config.toml
model = "image captioner"
image_size = 64
vocab_size = 2724
encoder_activation = "prelu"
encoder_weight_standardization = false
decoder_mlp_ratio = 4
decoder_bias = "all"
eps = 1e-08
max_precond_dim = 512
weight_decay = 0.3
Rows from block 3 of the image encoder of a small image captioner, named by matrix and row number. Rows with one number belong to one channel. Each number is 128 + 32 x the weight over its row's rms, rounded and kept within 0 to 255. All counts start at 0.
After each channel's rows are labels from the 100 images, of 14976, where the channel reaches its highest value: "patch colour" is the nearest of a few named colours to the mean colour under the peak. Only what is clearly more common there than usual is listed. The data: photos of plants, animals and fungi (iNaturalist).
# convs0: first 3x3 conv (encoder.blocks.3.convs.0.weight, 128x128x3x3, each kernel summed), inputs 64-127
# convs1: second 3x3 conv (encoder.blocks.3.convs.1.weight, 128x128x3x3, transposed, each kernel summed), outputs 64-127

convs0.119 [131 151 123  90  78 174 118 115 143 169 203  99 109  89 118  69  68  68 108 111  98  35  78 107 155  91 102 148 104  75 142 114  82 119  98 104 107 125  93 101  95 142 122 101 166 116  99  97 149 123 102 174  92 105 139  90 128  97 130 106 114 109 111 107]
convs1.119 [154 123 133 114  93 159 166 152 208 162 216  93 119 109 103 147 130  81  84 131  99 104 144 169 114  99 129 137 144 127 159 123  72 171 102 142 105  59 141 104  36 137  82 122 138 120  98 110 109 159 137 102 123 122 145 169 103 107 159 147 120 195  72 154]
patch colour: grey

convs0.22 [ 88  84 101  61 125 144 179  53 108 157 161 159  82 161 158 142 138 116 142 137 103  77  57  93 102 120  92 134 100 121 166 122  48 104  66 170 144  98 109 128 101 133 155 133 137  89 146 113 145 158 157 130 169  68  38 129 120 147 101 127 140 187 149 113]
convs1.22 [130  86 111 111 110 156 182 128 111  99 151 142 112  77 111 183 119 138 199 152 106  63 150 150 172 159 104 159 109 175  96 139 129 160 164 146 123  82  86 176 136 146 184 165 190 139 157 205 158 193 140 109 160 125  73 130 159 161 123 131 175 143 132 198]
patch colour: brown; black

convs0.125 [176 136 130 197 152 193 129  69 135 196 165 148 118 133 150 115 113 111 136 106  59  75  90 169  57  94 162 113 137 108 113 107 103 200 130 115 118 144 160 119 115 128 116 109 121 143  96 121 130 130  83  97 118 108  97 119 177 141 100 122 187 145 117  89]
convs1.125 [193  94 174 127 179 170 118  68 160 145 149  90 109 123 116 136 122 102 144 127 130 116 126 172 113 119 150  76 118 139 131  99 126 192 150 100 118  83 195 131  64 127 126 100 122 151  61 107 190 123 194 136 132  91 121 161 192 138 107 184 192 139  99 138]
patch colour: grey

convs0.50 [143 135 181 181 151 162 104 195 187 127 151 144 188 101 112 133 109 145 130 106 119 104 160 159  97 128 153  89 113 139 132  79 180 208 228 104  99  92 157  96 109 125 106 136 121 142 110  91 132 141  63 155 129 163 210 108 125 147 224 102  97 132 124  77]
convs1.50 [102 109 100 160 129 104  87 114 168 100 115  88 122 112 132 135 124  94 134  84  82  92 136  55 146 131 127  88  98 125 181  76 196 174 133 154 142 129 107 129  69 125  88 124  99 124  82 130 162 134 128  98 119 124 114 145 144 126  83 116 154 115 128 150]
patch colour: pink; white

convs0.106 [ 90 107  87 117  97  96 152  67 104 145 117 128 128  82 102  88 143 133 122 102 149  77 147 109 186 139 183 148  96 123 116 127  70  99  71 145 106  91 144  97 119  99 147 108 252 121 155  85 182  83 167 145 180 125  71  97 131 146 175 135 113 117  77 121]
convs1.106 [ 87  82 135 111 103  94  57  94  95 180 133 165  45 147 123  95 146 129 138 137 168 120 145 212 100 140 127 113 123 108 127 137 170  59 131 103  79 185 154  88 177 142 148  85 161 107 170  78 176 118 127 124 126 110 109 157  45 102 138 133 172 111 101 113]
patch colour: grey

convs0.59 [140 119 109 132 133 127 126 129 111  85 134 159  71  96 101 103 146  89 107 105  86 171 142 123 112 137 124 114 162 141 104  88  64  87 142  76 117  82  69  87  34 119 122  86 106 100 122  85 122 111  77 162  83 107 152  85 114 123  79 100 113 160 117  67]
convs1.59 [ 60 150  78 151  91 146 100  98 151 151 118 155 109  50  60 186 144 198 151 132 169  90 180 189 117 145 114 149 135 163 125 118 114 152 138 122  96 136 168 110 136 161  87 128 132 129 126 109 102 101  91  86 138 136  96 136  71 135 135 127 131 141 127 138]
patch colour: grey

convs0.57 [ 68 120 130 123 110  90  61 110 104  54 129 152 160 141 124 124 122 125 127 141 126 212 101  97 111 147 195 106 145 161 107 105 162  74  45 151 170 166 157  82 170  96 134 102 115 121 145 115  79 117  72 193 109 112 115 158 139 132 105 144  94  71 127 147]
convs1.57 [168 114 123 104  81 121 166 143 143 113 153  94 139 137 153 183 115 160 123 156 107 136  81 116 123 160 204  65 131 125  71  46 146  97  60 174 117 174 152 126 147 108 161 164 183 123 165 129  91 127 120 125  90 112 110 126  91 111  88 163 104 127 113 138]
patch colour: black

convs0.70 [129 143 120 111 125 108 146 153 167 121 128 128 131 113 106  79 106 158  87  93  70  97 128 122  88 131 104 110 121  72 181 210 100 107  92 167 100 142 126 110 132 126 129  99 165  80  97 120 153  88 188  75 167 146 144  65 114  87 126 117 125 118  93 147]
convs1.70 [ 85 129 118 149 168 121  81 148 172  97 200  86 111 156  64 141 100  91 123 115 136 165 116 122 165 121 109 101 153  78  98 142  99 157  97 112 116 160  95 127  99 128 181 133  79 117 110 132  74 102 153 132  73 118 142 115 188  80 145  98  76 140  97  57]
patch colour: pink

convs0.65 [104 127 131 115 129 116 108 136 140 120 116  94 117 162 123 120 128 144 152 117 110 188 155 107 101 125  93 138 137 101 151 132 145 127  93  94  79  93  83 101 150 127 111 115 120  92 125  97  90  90 100 124  88 130 111 118  90  78  88  80  66  93 150  82]
convs1.65 [130 134 113 168 136 142 121 180 153 129 129 152 100 202 125 128 130 137 207 128 138 120 112 129 149  73 133  90 139  93 130 103 208 116 122 156 108 139 135  92 176 132 128 141 122 144 195 114  79 139 110 115 151 145  95 124 158  98 113 125  57 111 182 131]
patch colour: black

convs0.28 [201 178 166 135 154 129 113 112 135 163 143  94 108 125 115 168 122  84  91 114  86 215 131 141 120 146 113 167 166 102  84 160 157 103 128  56 111 171  71 158 115 100 105 117  69 101 101  94  67 160  96 152  93 110 105 125  82  96 104 133 118  82 149 101]
convs1.28 [133 113 132 162 165 159  68 132 136 141 117  83 192 111 156 195 120 186 115 138 114 158 119 132 119 123 148 136 160  88 114 118 167  98 121 131 141 146  76 157 157 127 137 184  87 114 171 158 131 109 106 156 126 149  98 133 124  83 122 166 152  66 153 145]
patch colour: white

convs0.13 [137 173 146  83 172 158 126 129 138 151 156 123 100 132 120 133 128  86 104  93  70  85 191  76 109 100  64 140 145 115 146 151 121 176 203 103 109 180  88 145  79 171 113 148  86  99 117 137  96 145  94 191 141 143 127 119 162 140 236 142 132 108 110 146]
convs1.13 [145 109 150 117 140 122  99 177 141 105  99 123  73 135 132 120 153 122 147 184 142 149 151  98 118  79 130  93 154 142 149  71 137 112 206  98 103  99 120 187 104 131 109 118 115 124  76 110  98 118 138 100 119  90 172 169 106  92 155 167 144 111 174  73]
patch colour: grey

convs0.69 [ 89 122 115 157 137 125 157  82 177 117 122  90 125  85 103 134 158 159 125  96 129 167 148  99 115 106  87 137 131  65 191 170 111 112  81  80  75 100 116 132 138 115 133  95  72  75 114 116 113 119 157 137 111 118 151 104 151  61 122 111  77  96 138 149]
convs1.69 [ 83 206 177 135 104 117 118 141 143 167 109 164 152 208  99  88 162 156 150 147  84  95  88 110 171 164 122  74 169 128  72 149 105  94 228 131 117 130  58 131 121 129  77 133  95  98 151 149  74  89 106 170  99 101 136  81 149 115 141 119 103  95 194 135]
patch colour: white

convs0.117 [122 127 143  80 123 118 141 151 118 108 126 127  97 160 153 108  47  93 133 144  79 194 112 102 103 106 155 113  97  66 174 126  84  94 110  98  78  85  99 127 119 123 130  87 124  94 145  88 129  84 100 142 222 174  61 135 140 103 147 164 102 132 111  91]
convs1.117 [112 126 166 157 116 108 126 185 127  92 152 114 115 202 152 123 113 146 154 125 112 150 107  20 133  96 139 131 113 100  78 114 159  75 114 187 121 168 191 135 125 123 134  96 118 153 136  93 140  96 142 125 202 194 119 204 173 145  73 179 105  96 137 170]
patch colour: black