python train.py --encoder_arch="preact_resnet" --model="image captioner" --dataset="photos of plants, animals and fungi (iNaturalist)" --train_examples=77898 --image_size=64 --crop_scale_min=0.5 --horizontal_flip=false --translate=0.12 --tokenizer="word" --vocab_size=2724 --encoder_norm="groupnorm" --encoder_activation="prelu" --encoder_weight_standardization=false --encoder_depths=[2, 3, 3] --encoder_kernel_size=3 --encoder_stem="single" --encoder_avg_pool_shortcut=false --encoder_widths=[64, 128, 256] --fusion="cross_attention" --decoder_width=384 --decoder_layers=7 --decoder_norm="layernorm" --decoder_norm_position="pre" --decoder_activation="relu" --decoder_mlp_ratio=4 --decoder_head_dim=48 --decoder_fused_qkv=false --decoder_bias="all" --decoder_qk_norm=true --decoder_parallel_block=false --decoder_inner_norm=true --decoder_kv_group_size=2 --decoder_positions="learned" --decoder_cross_attention_every=1 --decoder_tie_embeddings=false --init="kaiming_normal" --residual_init="none" --optimizer="soap" --beta2=0.99 --lr=0.0017 --beta1=0.9 --shampoo_beta=0.99 --eps=1e-08 --precondition_frequency=10 --max_precond_dim=512 --one_sided=true --adamw_lr_other_params=0.0025 --steps=5600 --batch_size=128 --epochs=9.2 --lr_schedule="wsd" --decay_fraction=0.2 --final_lr_fraction=0.1 --warmup_steps=110 --weight_decay=0.3 --adamw_weight_decay_other_params=0
Rows from block 4 of the image encoder of a small image captioner, named by matrix and row number. Rows with one number belong to one channel. Each number is 500 + 40 x the weight over its row's rms, rounded and kept within 0 to 999. All counts start at 0. Numbers have three digits each.
After each channel's rows are labels from the 100 images, of 14976, where the channel reaches its highest value: "strongest on" is what is common among them. Only what is clearly more common there than usual is listed. The data: photos of plants, animals and fungi (iNaturalist). In brackets: how many of the 100.
# convs0: first 3x3 conv (encoder.blocks.4.convs.0.weight, 128x128x3x3, each kernel summed), inputs 0-127
# convs1: second 3x3 conv (encoder.blocks.4.convs.1.weight, 128x128x3x3, transposed, each kernel summed), outputs 0-127

convs0.26:537512521490582536464543471507481516540531560472469483444467506513497439520513484464593460515474534483463472487486465479436505620560580438482487569464566502582459518468511501488519472546454436464499509506412480456467517535391515539513469469467533466483403435486545500495471491497483449505443481479485473482483423446502494444446508510486496487546503474498492479398488474486468468481473
convs1.26:570540545503495563568552397519427552567537457521554516451505492506495552547471542459482514479586487485591481498590442522459514540472539516563596498480565516497517522501523520476495502540482535487491482534471504468462461550501512450467513535531568499509478444486567494526556516492484488447518499517511546532442486428531488492495499504551429520490515459570457441461498465498600531496525
strongest on: class: Aves (91); order Charadriiformes (50); family: Scolopacidae (28)

convs0.79:485460497480478556526474480513573452540507445510518539586457556474557448524474468524484495464429547550451502473494444528508524463523520448588497559503523485441440517482540486520470496481447515526588464466518527510486482562482481482506548562442437473532473549405413588509548549503448481465505473546462476477512561459469515544542577546446499542471473532490519518505523524560462495464451
convs1.79:547524459477459463440539529510514515492506525438488508443613457467531576475429461526527472405521492538503526459529494553501478507482564470464441511524590586494478498493567517479544561484452446436492503476494446459448528534502539552478581566486494439457450496484524490561581508492533524511538482483550483499498468533493549429539515543470542516480517489522554492447512519570464507441507
strongest on: class Aves (83)

convs0.2:479471510525574462477485547531454495542471466516546500516549496467439534515568477520473559562509495492490421499479516523506480420469491486623445487480529491507445476516438452468509482415473440561514463465579526537451564593557457489521520493565514493456502446478551507478485483520478468590488509446468397454509500502496495472507532460479527530543533521480493438529451494425474444491507
convs1.2:545451484459527562488510471490492540485514501533477485519440559459528489509468409516525453490543520464465414510533459537514453487516510529418517526513562645482476564552453522487506436482456481507516473559510565499495530464506463481513591528444481465547486423535571468505465470526482513532548475467491496475461489421469528546462475451539492434567464441478517480597514528481492471488500
strongest on: kingdom Plantae (39); phylum Tracheophyta (39); class Magnoliopsida (38)

convs0.20:517580505503562484541517431498531485540543587495499532490493540533512460536558474529483454490607461579549508540537578433597485505547489507471553512495539507522497466564528559517557494422504495438498548550487485495552521478470526464517478544469578534540531625477534446489478479496504560500483475527527505540441505464566532490457438512511481485486565572503514521485469523503497510539482
convs1.20:549439464505490468466458449489494464492407471425509528465511465482420539497494508489414476460500469559514546507508474462473515476513475504516484588486451539466506581557512613526550466514460605519425426523544499494592502509440460455489496521465514541500511559542425475506492543472498501451531480516521506441547560517491504486489547499534498439559467499501524534501439464557518454495539
strongest on: class Aves (83)

convs0.88:497481460466454537502475483508467484519552564476485602570490485459501522437525511513474505518528541515449485470458438426447429451576513419577436479455516459457453470508471470477500500491500502517543475569490514447535506521465470482461473479488456465479457513440491460459434509488436467483504505559463483537469417441502452463431477495429478500402539433465556472521445520471472473525454
convs1.88:505482464476491587519502393573567556516470497495578493546508504429476533488479452505486532570456498534520429460469501470409510520450556488511504483413491486492492489472518467499506535488533518521511470459496559516537496602459517470491450461524516506493448489499480522471554443463529493542462490443450482384538451406478467497488421472436480515478557537491481455475519556486563489484510
strongest on: order Charadriiformes (33)

convs0.0:506528517467526466418500579570534507499530489508515489553492520537489546536561514525421495583515461508470504484506510543478555468440447581510470483491530486485473451553487472506490554457468455517489478510594534526475554537589461517517551506513475534501482534456512498507517572516475553622522485494546417433522555569419534515522558486509514544554511475497515480583485458492548497486552
convs1.0:510504465528615501529472471466492461531563503505432528533536519475489498489526411520489495510492498508429484475541467504506517467438459514469525510513493502496536551483482582511534455504516543554469451536492417429435575443597464481470553555421447425512555495492529479544515479515422428450501519442541488535490412462557554540450515489509531486466479471509497472549533512479480477514438
strongest on: order Lepidoptera (31)

convs0.57:480489461450498472510484544481496465468463416467455458580539490511459458491552482532496458474528461443537495472466544503609467551494500493495473456414441482406497465486467456476474523491467485479455505466498510517484585475545538459504526439452421468530507480538415461481483465495470487442501494553497495446470534447498473414502486490444510441454448441423497491537523523517496581437437
convs1.57:461476530534432505576471496456506540478461496442481433547511476487511452599493426517496506550492497497495452524477513467506503538471449527536499519440516431537530477444491421557502561472501468540453568446546470511462546502542551487476458534527459483445503513481451544488453515495529457433483498501494438422476480484506451496441485469486564494403480442465482433578419524480477435453469
strongest on: phylum Chordata (96); class Aves (91)

convs0.51:436408493490603487426502576463431508530414478508494452408465481474423489463443484480409492502471486482465432492458483475534504544433466496475444509475485514426479519508490468482531460533472489382483490472465492510455547523524482448475487468506437515482492418452418462505460472503486513484446431540441464460458529482471464476494459464454536488474535470524498497507492516474452496501490
convs1.51:478551455471528518439495526564413510524505524508476455461455400423499486513469401484488533523466530460488513498451509506502492428507539534506496516439534511542520587463490518505535534527470488499487475488452480599519562498565470476459434458528465500519462522549528487490493492543516449468427562519446475418475517425554420542468492430505517528456471478521494516550484520472445563424518
strongest on: order Charadriiformes (37)

convs0.86:468492484512520476536457467433445457449506470412469531523477502470522459541493499489539494517514523507488460482434443434523530452443446479540460516478469439547420530484461536479435514497497445482534479432499453497429542466470490441436453485515458437466473497527416478470461474454448508522437461461432472441444498405520474431535480480481505471499468514496520422478420493486459466434455
convs1.86:548453488499473440495474570485474575472494462476458469511488554472584418491431456474483537542531555539468522504490500484466448521489460412517514533470515486499481482419458488437483513486474461469470519542520518519464487559491502522551510496512482506483515511464506512483470477472479481586473430414464490484448475445409519557432434411584517490619544492547490514540465479490475465531479
strongest on: kingdom Plantae (47); phylum Tracheophyta (47); class Magnoliopsida (46)

convs0.94:439452523472440501463508505473567490487500499496480505481499505538518459518546514539476502515463480497478472452480478493504521490488499452521454439449449505479522472465433440432462463523558494479472474460498469446498533470508453484496456462409457513468479547567491509473497399453465475378489475487461438448509480434424442484450440448465449469433474409436529500490453461458441486486426
convs1.94:457469477497444502497466601499498598484502433443511487584551517505455455502511496454513516517476517557498504478500486455472497527515501499468500463448529412520512438466536533583574562499545486561490536464491516534514588554469534566508461466612446502562514514505501548490550443467508478491503518438522504449520517460468516541442497486549578579460539508487457459558496492470508449463492
strongest on: phylum Tracheophyta (35); kingdom Plantae (35)

convs0.74:516484501484410519494502468436492508532517442481536465528489442521487536445548509458476458431496541500483493495550437536441502539543469465450509506545531529453547519457541512540501479478459441466442462476474439462422454471469466506546541537465437529504391485465512512493543507508520419490504471497456574510496507527432564501504503528457459549496414438421450498455508465575503422524444
convs1.74:590462559497464547465493517505489451517563484473528493469532451533524622487472518500528531481539547523521476540542481570552501471514478507493560522527558534463555566542514536516523478443569504508483541489478467482449446512546523588488549551509584462568467499504560521596520486517559514500544473465531575534485567564504560555470530517586510508535514535495438536469494494489485539510518
strongest on: phylum Arthropoda (61)

convs0.108:520452512477518488451478588452435492476489535463471524510513476455496528522560431500469535549510531497517431483481607507531609555468458569571463464454505473500503483498510501511491491522454438542500554495556559499508543523559508554547571509515513519525509532519579551481512533475529535528487469415517519560523541482523505453459534467511560483575494524487471447527543548549587558434503
convs1.108:521482533486441537505493462473439508539532507499478512489532533457517532487464475550486523442538488557517482461608502500440548520514456543464528495510512498467587499607471563555533441548538485513503503533467519493554542470533570503611515454529519536515469405498545555527519503539461562490481474509510509550441517482477568524422506504527574464505510489478458528563510487534574480601489
strongest on: order Lepidoptera (34)

convs0.16:475490507499449537504434499465526481446503498472492564530528471455503484547540433513449506469507470505550505518451568431487507350539475479450476454429454467426463465521450576546479486498430509481467460479554440468425518492421503432474457514521507515446567538558515549457516453479535517449528474504507453495569494519491484472491500539460521463534478528435538512512432476485465455548484
convs1.16:509441466473442461404512545469530479537448487465458515462439523494422492471466493482443448536481460503527547567421487527528476442487460448483491521462438490480569447573503522497481507505467513430438466539524535437498472495500468438475432526483556541509569550521556484473456530481518484491512399502550448499610407524483463426486490509499509470496503472482516515496457498569489488508480
strongest on: class: Aves (86); order Anseriformes (30); family: Anatidae (30)

convs0.7:472490523533467522455502512521468517463491501444475505539522468504459547515611460480482528529475507497509515509497518518475564513496521496545474492483510526468520441487452423442484552508520458637493560508582613514501496516527480549538528525476433475532460517542555576478509478486506485480523507472459428475506512398497438448485547449468523554445578473489449448539537504522572514503422
convs1.7:475523516530469528501528450548516471549517485467479530483514526516520490496524459569466473443465546510487456521587483562433540523524460536467493553465494555461553516535494511589553499535504568519494507550438489476531530472547518548568573509467526496547508422507559519537540534614493529501517524535529540579472500513496557571517540544493481483538490522477464518539583407549595496538515
strongest on: class Insecta (60); order Lepidoptera (47)

convs0.37:515494480504467476535487499542430493433493522488478488459466452458480499524491481459508568514436433452515503467489489455587493507519553576468505433480478502548493443441491439482435427459473488577460633495499524594478545483560523509537540473493482522556491462521471457477449482444464513427467540476461464447510498440483483525483428473445564508439524492532440492536511539468520516460464
convs1.37:453532478482492519498489494594411575519523483418493515495459489540522554509494456443483528502472458535493525537585514465449516532534520580532533508496484489529514488525539534450482474489527500562518564513512505503577505456484600474549496424538578533511444504523378520491533522525469468481529500517491439508471476490468510568453488562542538474442450527475470562578497449473558474542467
strongest on: order Lepidoptera (44)

convs0.127:480463500515584493510527517466554504495459468543500453489540529517515533500489513580524483478425456499442560427482466546502475450508484548483508508522462442562502489498500446458518508511498484534465392498502501486541502471519489524488489466531536426499526458565410455508460473553502537496526549510583512488464437450671456482478526482534459453565523514556558519504511513461442533498553
convs1.127:435457535417443465510482450467590491492460451471455479475421611472475492485477459563477543456446465487485496512500499513475481518456528508441503426495486528457523487486520505410476500466576541528466568579501514488522527491465461479502517479462481481509459491465451512444452464516501456462480455418494448549500496472409514501423444467466496520459470459496475441534514550452445434480461
strongest on: order Piciformes (26); family: Picidae (26)

convs0.64:492500515495484580601482498459583498508532419502551537508465442486574387507530470535507454492554517509481555554515494508516399446459539450471481486459495446476412514443515507544480481535465522530516489493527434466443507499442457513502492564496459488499562560536472520507496502545502518477547482545443495477488484485501514498503519546430518521471450522569525534493484587535461421571463
convs1.64:538500537481474529474514471506450429532549440525559493497522486520525601514540497478502482498495524546494584511550488552500521424499529510510509545546527555476496575463556530536533520495494594519505513490456466484525530508499531542533556508497541390540497473533497482561515504581493448481556477492543615516553564539496569555482547549556492467443497442507538561436544487552534524500530
strongest on: order Coleoptera (36); text has "beetle" (31); family: Coccinellidae (25)

convs0.114:486477532536485444498535591484537568495490507471506470543524449459471536516575489503486466500491424495502459444469471525464467470462461498512491522457529484403543450456454481458428486475467443444503475501545513534491603477544526511508476514497518522514501512455479543478561477546456536541549398505503463454424503529425469425538453516476508474503399462521548466524515580462474569485463
convs1.114:496487584466522522476496568490579575486496508525446463517532548488526440507447465536482475494499500513451502485479495553493448494465531488507530505445562471509513487560560533584531563494461491484480529506461471553488549533587487525422508596544355498479559480493468483541514496515512531412502516501554455458552523542522478492595495449490524502435513458502497472566489544505456545512498
strongest on: class: Aves (85); order Anseriformes (27); family: Anatidae (27)

convs0.38:495470504488522472464494600565488509518487421493468486521468492501450500489539485448419486483463498453432467491508443487447577479454415594523529474481493501459464452484494451441525490469464506474405481458563534536515588486581456496517525469429530506472452549484469470470473496487427571549484528456535487516485527502403505473453499421482496525480503485448486494583466470516506506447496
convs1.38:485522536464533477456467573548461494497565463534438461519489468532423429507498495511501445513381473466445499466459527490475490514488506494499489490462527489524439502533441461514479506506433459522517515518500497489520566470604450483497431474508368461530504510516446506489464387550491500472458516496521487441512568437518434459452477430416521538458486476538516532530496515475487491477450
strongest on: order Accipitriformes (29)

convs0.19:446464461562553493475505477501504479485466470488503549474517470491462490465523446570516504544440444494500476528488517513549500421501475477456483432559480502489464514502516488500524489468585477494464503495527486451423500499465499443433437437540492463461499499550389478483497480488512509472412484454445519526567516394636453495493487444504498457436508509420453494495465463421504461466506
convs1.19:523503526523558470448507519483498474502508484490541547474559548483578429479496480541522456495514540554562530622442496562455466475503531476536558540620485507476476503508543554562536555502517582445504430580487547527519516560561531461458490531521575538510565502519554460527517489516486506494531473490542423503526536442483466489530456525467470457451431516496527534471453535477470502481523
strongest on: class: Aves (94); order Anseriformes (39); family: Anatidae (39)

convs0.100:505531455470531466488461465428473500460502478467489465504479537514505462591463510470460499548452495438443495476477409504468482485505433540448513465503516482590468563443511508500452458499457443492519419417462502522398445467480487443506499481521511476492517435515486476515510518485465536598413489411496489423502456498495556504521482499556506483609463472461458467511471458511453495492542
convs1.100:530501544483526486505517478432470529501541496502413475454489530542443410477460394528510475467449541546444517454506510423521494466473465472527542513467511498526428531423519502429494527418524445476492475531484481485466461464555511535561494432510509479497504518466499528489442452453461446561498412463516459490463469504461514494539457458564508503645518460511488499543478509460481533557488
strongest on: order: Lepidoptera (37); class Magnoliopsida (36); kingdom Plantae (36); phylum Tracheophyta (36)

convs0.32:507486470437475516510487482481481488564491547440484548532500492472463504471539492495457496478515492492451483455475452451376523382460408473512463453475497422481428439493446499461439483443498438547504523468479577474522460498515498538488486455425477478455428469383492490444471480458463520473469505494506463486498426489461486504471495473444501503467468454430505460486464464470463496467428
convs1.32:490553503458555555458476469558484537550519543511523575505388477494470500505528495519529456558439492484513524480467590463486466505506537459554472470486573475482453518531483509469560497517424477545474481493453631494558565582485528544472451508492490482484492477471515514531529501495549549495478543487458521405386574441492446467468485484511481500495520518527502527499465523519446449448529
strongest on: order Charadriiformes (39)

convs0.21:483477518468506460510478580598491603593470513521489535472497473513447538439506442459493546498452453486504459470506487515482497468491432523580481509466510462471464442491452483437508484459471487535475505503532561508490543587615481548531512425518476503449488448462535541520531502506530522485529574472497457422549517490450479452533509445461576535467454548517502487571493556451511494468496
convs1.21:488515553497483507447510600480390512406523503550433494459505532525460469500487438496549461558484503448459491498485471495509537507481521468476451440450505473535468484626486509507491467482454520525489512496495516509467591494586438459521496499485434447537477502483500457467491434540510546460492591488512546440579536423514457489461520426476512476504483493535493553521498546492510554430488
strongest on: phylum Chordata (99); order Anseriformes (40); family: Anatidae (40)

convs0.82:488490524482450485582486516481487553447505477486462483511450416502485561435486457469549475483451514486550451444479465447467502485660535487542484576416483499544506494464483476493489476488449508507476498573491432438524515476461538549465460491560480465505452474472505493462560430511515459403514510546519520534560475423516460466515484478468446461482490464482565467465468508482447472478457
convs1.82:484479524460467467575491435461465527471479501471521481542499429484497523465447515482587512490530473418471439454481507506482485504455425442496514401474525445458502382496489469459434468426501481495495477501460488404462523511410536542501516456490533477471450451452488537512502424487483528486513521477486477444486474421488451466401453504533455516460496455492462436491478498453514501466454
strongest on: phylum Tracheophyta (27); kingdom Plantae (27)

convs0.40:530523502524477485494501521453498549521510508475500441457522488534494482481510514475426523553502499446462475509469463481493481485550408458470463450441522470488438460421479439465438435440441435495486414500530494544407520502561451446420483500513468517485505479466493458491545491493415479495468499441469456467508500520362528525538454476459477506497456429433424445506489445473489508497478
convs1.40:559554526467465511530493447419535569557494518489514433457609525608476541515562444494526444476540525475485533467515442531448528519532474456469507466462565519505509446499453522541490479512478540497517497588532541460420497558497503507460517583556515493473494403485566544508530513500490448546519489555504514485490439542513510502465497499498552501514530484484423437558545467505568520491464
strongest on: order Lepidoptera (45)

convs0.105:502499504530440474443463497491470498491487640458491526457457483518450525471512468445471515568551491503548462499487515564531511544549427521547497448515516448506485442505472504472414417485425499504470434526502514524458486512497501500439492505498483527475482487454614458513520503493523481491436506433480457405560468511425520465471457457418519522487549515481453434492501447463528531484429
convs1.105:486523481509492445446549507481437510564521482500527480430488531602451535476454428461453495567548481524503425555547484483505481511605448514517516478540495462535511504476483477511472480539487522462479458530494479433480544492482475499422407591572540533543522447525632539519479531550544495551475494559500471473496480483532466556485502466487536518521450534534437475506486483572507462502501
strongest on: order Passeriformes (50)

convs0.115:484575512460529455467588560485575519442522497477424517493556534525471575502529535540469479539512504512561532498458509453429499516504525525473528469450485458446484495581509485483521517510571437426494487526482460419535619479480543537444478455524528492495438504467507485492575446462466527515474481516589480525464522550468459493536467492542453476495566501554568470458542504509500545478455
convs1.115:514482511485546511529557517521572527510508502497558514498493512474519487475508569542414564466518508489420510588542545459535456448496490508551572535484448441482526546534442552511502504560544558538520463477469524510508520528524476498438468537479426516542541549469506448478471545520497550494582507522445469489528468494516489461493453473517460472391480456463457469566387522466406535482531
strongest on: phylum Tracheophyta (26); kingdom Plantae (26)

convs0.110:461539461425505507431467512530523513509484430468520518497457513504502539520574470497402502539443467511498467444481466502422550487510467585468466461550477441544525465473486443488439554512545427515457587503548499507538527494456508505508491522495456471513480552474460474508460587528482554572457478466489482538453641478399467518419506452520475514510516519489476503487503491494540525485490
convs1.110:501519494509501521495516492614539497514601451489545476459459514551489544508490443516515478453463485583526509495563519519495461495540520597487514475568516567512589520527486550528487510566478521496482522503538469458550500503476512517576478473505548556587474565496444511548525512564541481489498472445511488466448496471462501556423445497518517441485499527502441542543510432492586468589544
strongest on: phylum Arthropoda (61); class Insecta (59)

convs0.5:497508490558571466520509526504444454458508528541457495532501492437442482561466485493460562413485478488451442490475503468632474493552493502469467466487518494474432464454490479513506484520475488500453490501512547561446524518575507483493489453460452521502588503567464473480514445491481543492432605526458460434574444432483498464532536484467531490419566463481482489566477503479527540463477
convs1.5:514455469483472506388499462480478488467457570504470478490507521485511399503464390594483459497484512481468518508412479492492515451474430450572468502590526530469500485518472489520522529522421461521531476496439472496485520508489522486469528489468607508490515456418471491457556552492509551462484479453471455448551457502462502438522442531508479437534477499481548457514501479468434581470483
strongest on: phylum Chordata (92); class Aves (89)

convs0.121:533400473460521509476466536545504440509519475555491614482441533512489517483498529512454470505464551453454555485511450454451546502488517500490532418472517515489428492565519434444561503453518526592491484503489505456555538451524468534523496458500515500450433416506455465495451458510469518528504475510496473522465483488533520528436446429474460511443600461477511491453415424473476467496499
convs1.121:464527581512553535423547478571484550510519529542499541476555501519476489474510613464519561475451521461507560491522507509519571524496562525535559557513548507553463501577576485490542567502489502547491523469437596491553527519529490527462461526539504522509480479439482480452473459568531499529471491488487480447498525421562528502568552492498428561496509501454487548500517531522553500424456
strongest on: order Charadriiformes (50)

convs0.87:520438500520493482526493548557422503463516462494488561511476445482497520504550498473499521484434473458435392434497475450486509475428414536482485464450430463430549495452462475492443443437447444506432491446530577515415520502486507452513507522500482492477401483512494489488447477446481530474417562503495502454501598427481513523517514465518492494507525492453498481515482480443469492446476
convs1.87:443488548505458489408418560515468509452522490536509549519507480503473451541520465465548527555456448468487496494451451428523540512475470525539548487443559474532499439520453511596526569507483492559477525436551492589517519590518435481491485482467477512527528519472512483480509500483518460467495520463486488452567547453474479511482531437481587521496540520479424535631511497525555487486477
strongest on: order Charadriiformes (28)

convs0.67:515483527447502480506523462480500475448487451488508443481497459527476483530464527466538540548427435480451491520481423492458469451465549480539515469470482464453475440485509471535424468462466472462438446450468453552411481532455571443484518517487525568518481443420400482452494477437516581472451521466549493529464504565523538552521456536446544524459487535470475526464524452482478571512444
convs1.67:496502517538557491456509474531497452539524531565544486371499493475459533546513534487452490405496484542491549496446493450449448514463512564465559511460534458493549540518532491540462528516516495547443524489470542541545480433515490537512593504466507546497537479485470447474499513513485480515503536557480536477476532494505545506557484615548507540576489552486453485482652533489478490459528
strongest on: phylum Arthropoda (64); class Insecta (61)

convs0.3:476451536558481524448477478504460563553489444460487552514479493546487473454611464487456525526584455518536509512509561498438445451559487503507457484472528473486517495519442397482525475485472461502502486526566514452441505562564449507527522506544478526536492530496626513475475505500499433541513482471480473475519458503446467432459519457457561506544523513560450452525500503462587443481445
convs1.3:535492580548502537483516456463520491542532504489545510461469550491517498514478494562511500466514480493522433531571517558516516466540519539502458593463520524501517520597506530532558472527496565522489516561527515483512509550522502519568521515500514521502522428551568519572561475509500510470563450466519511568471476527511581518467509526527537479545524507518406518570529410622589449537502
strongest on: order Passeriformes (50)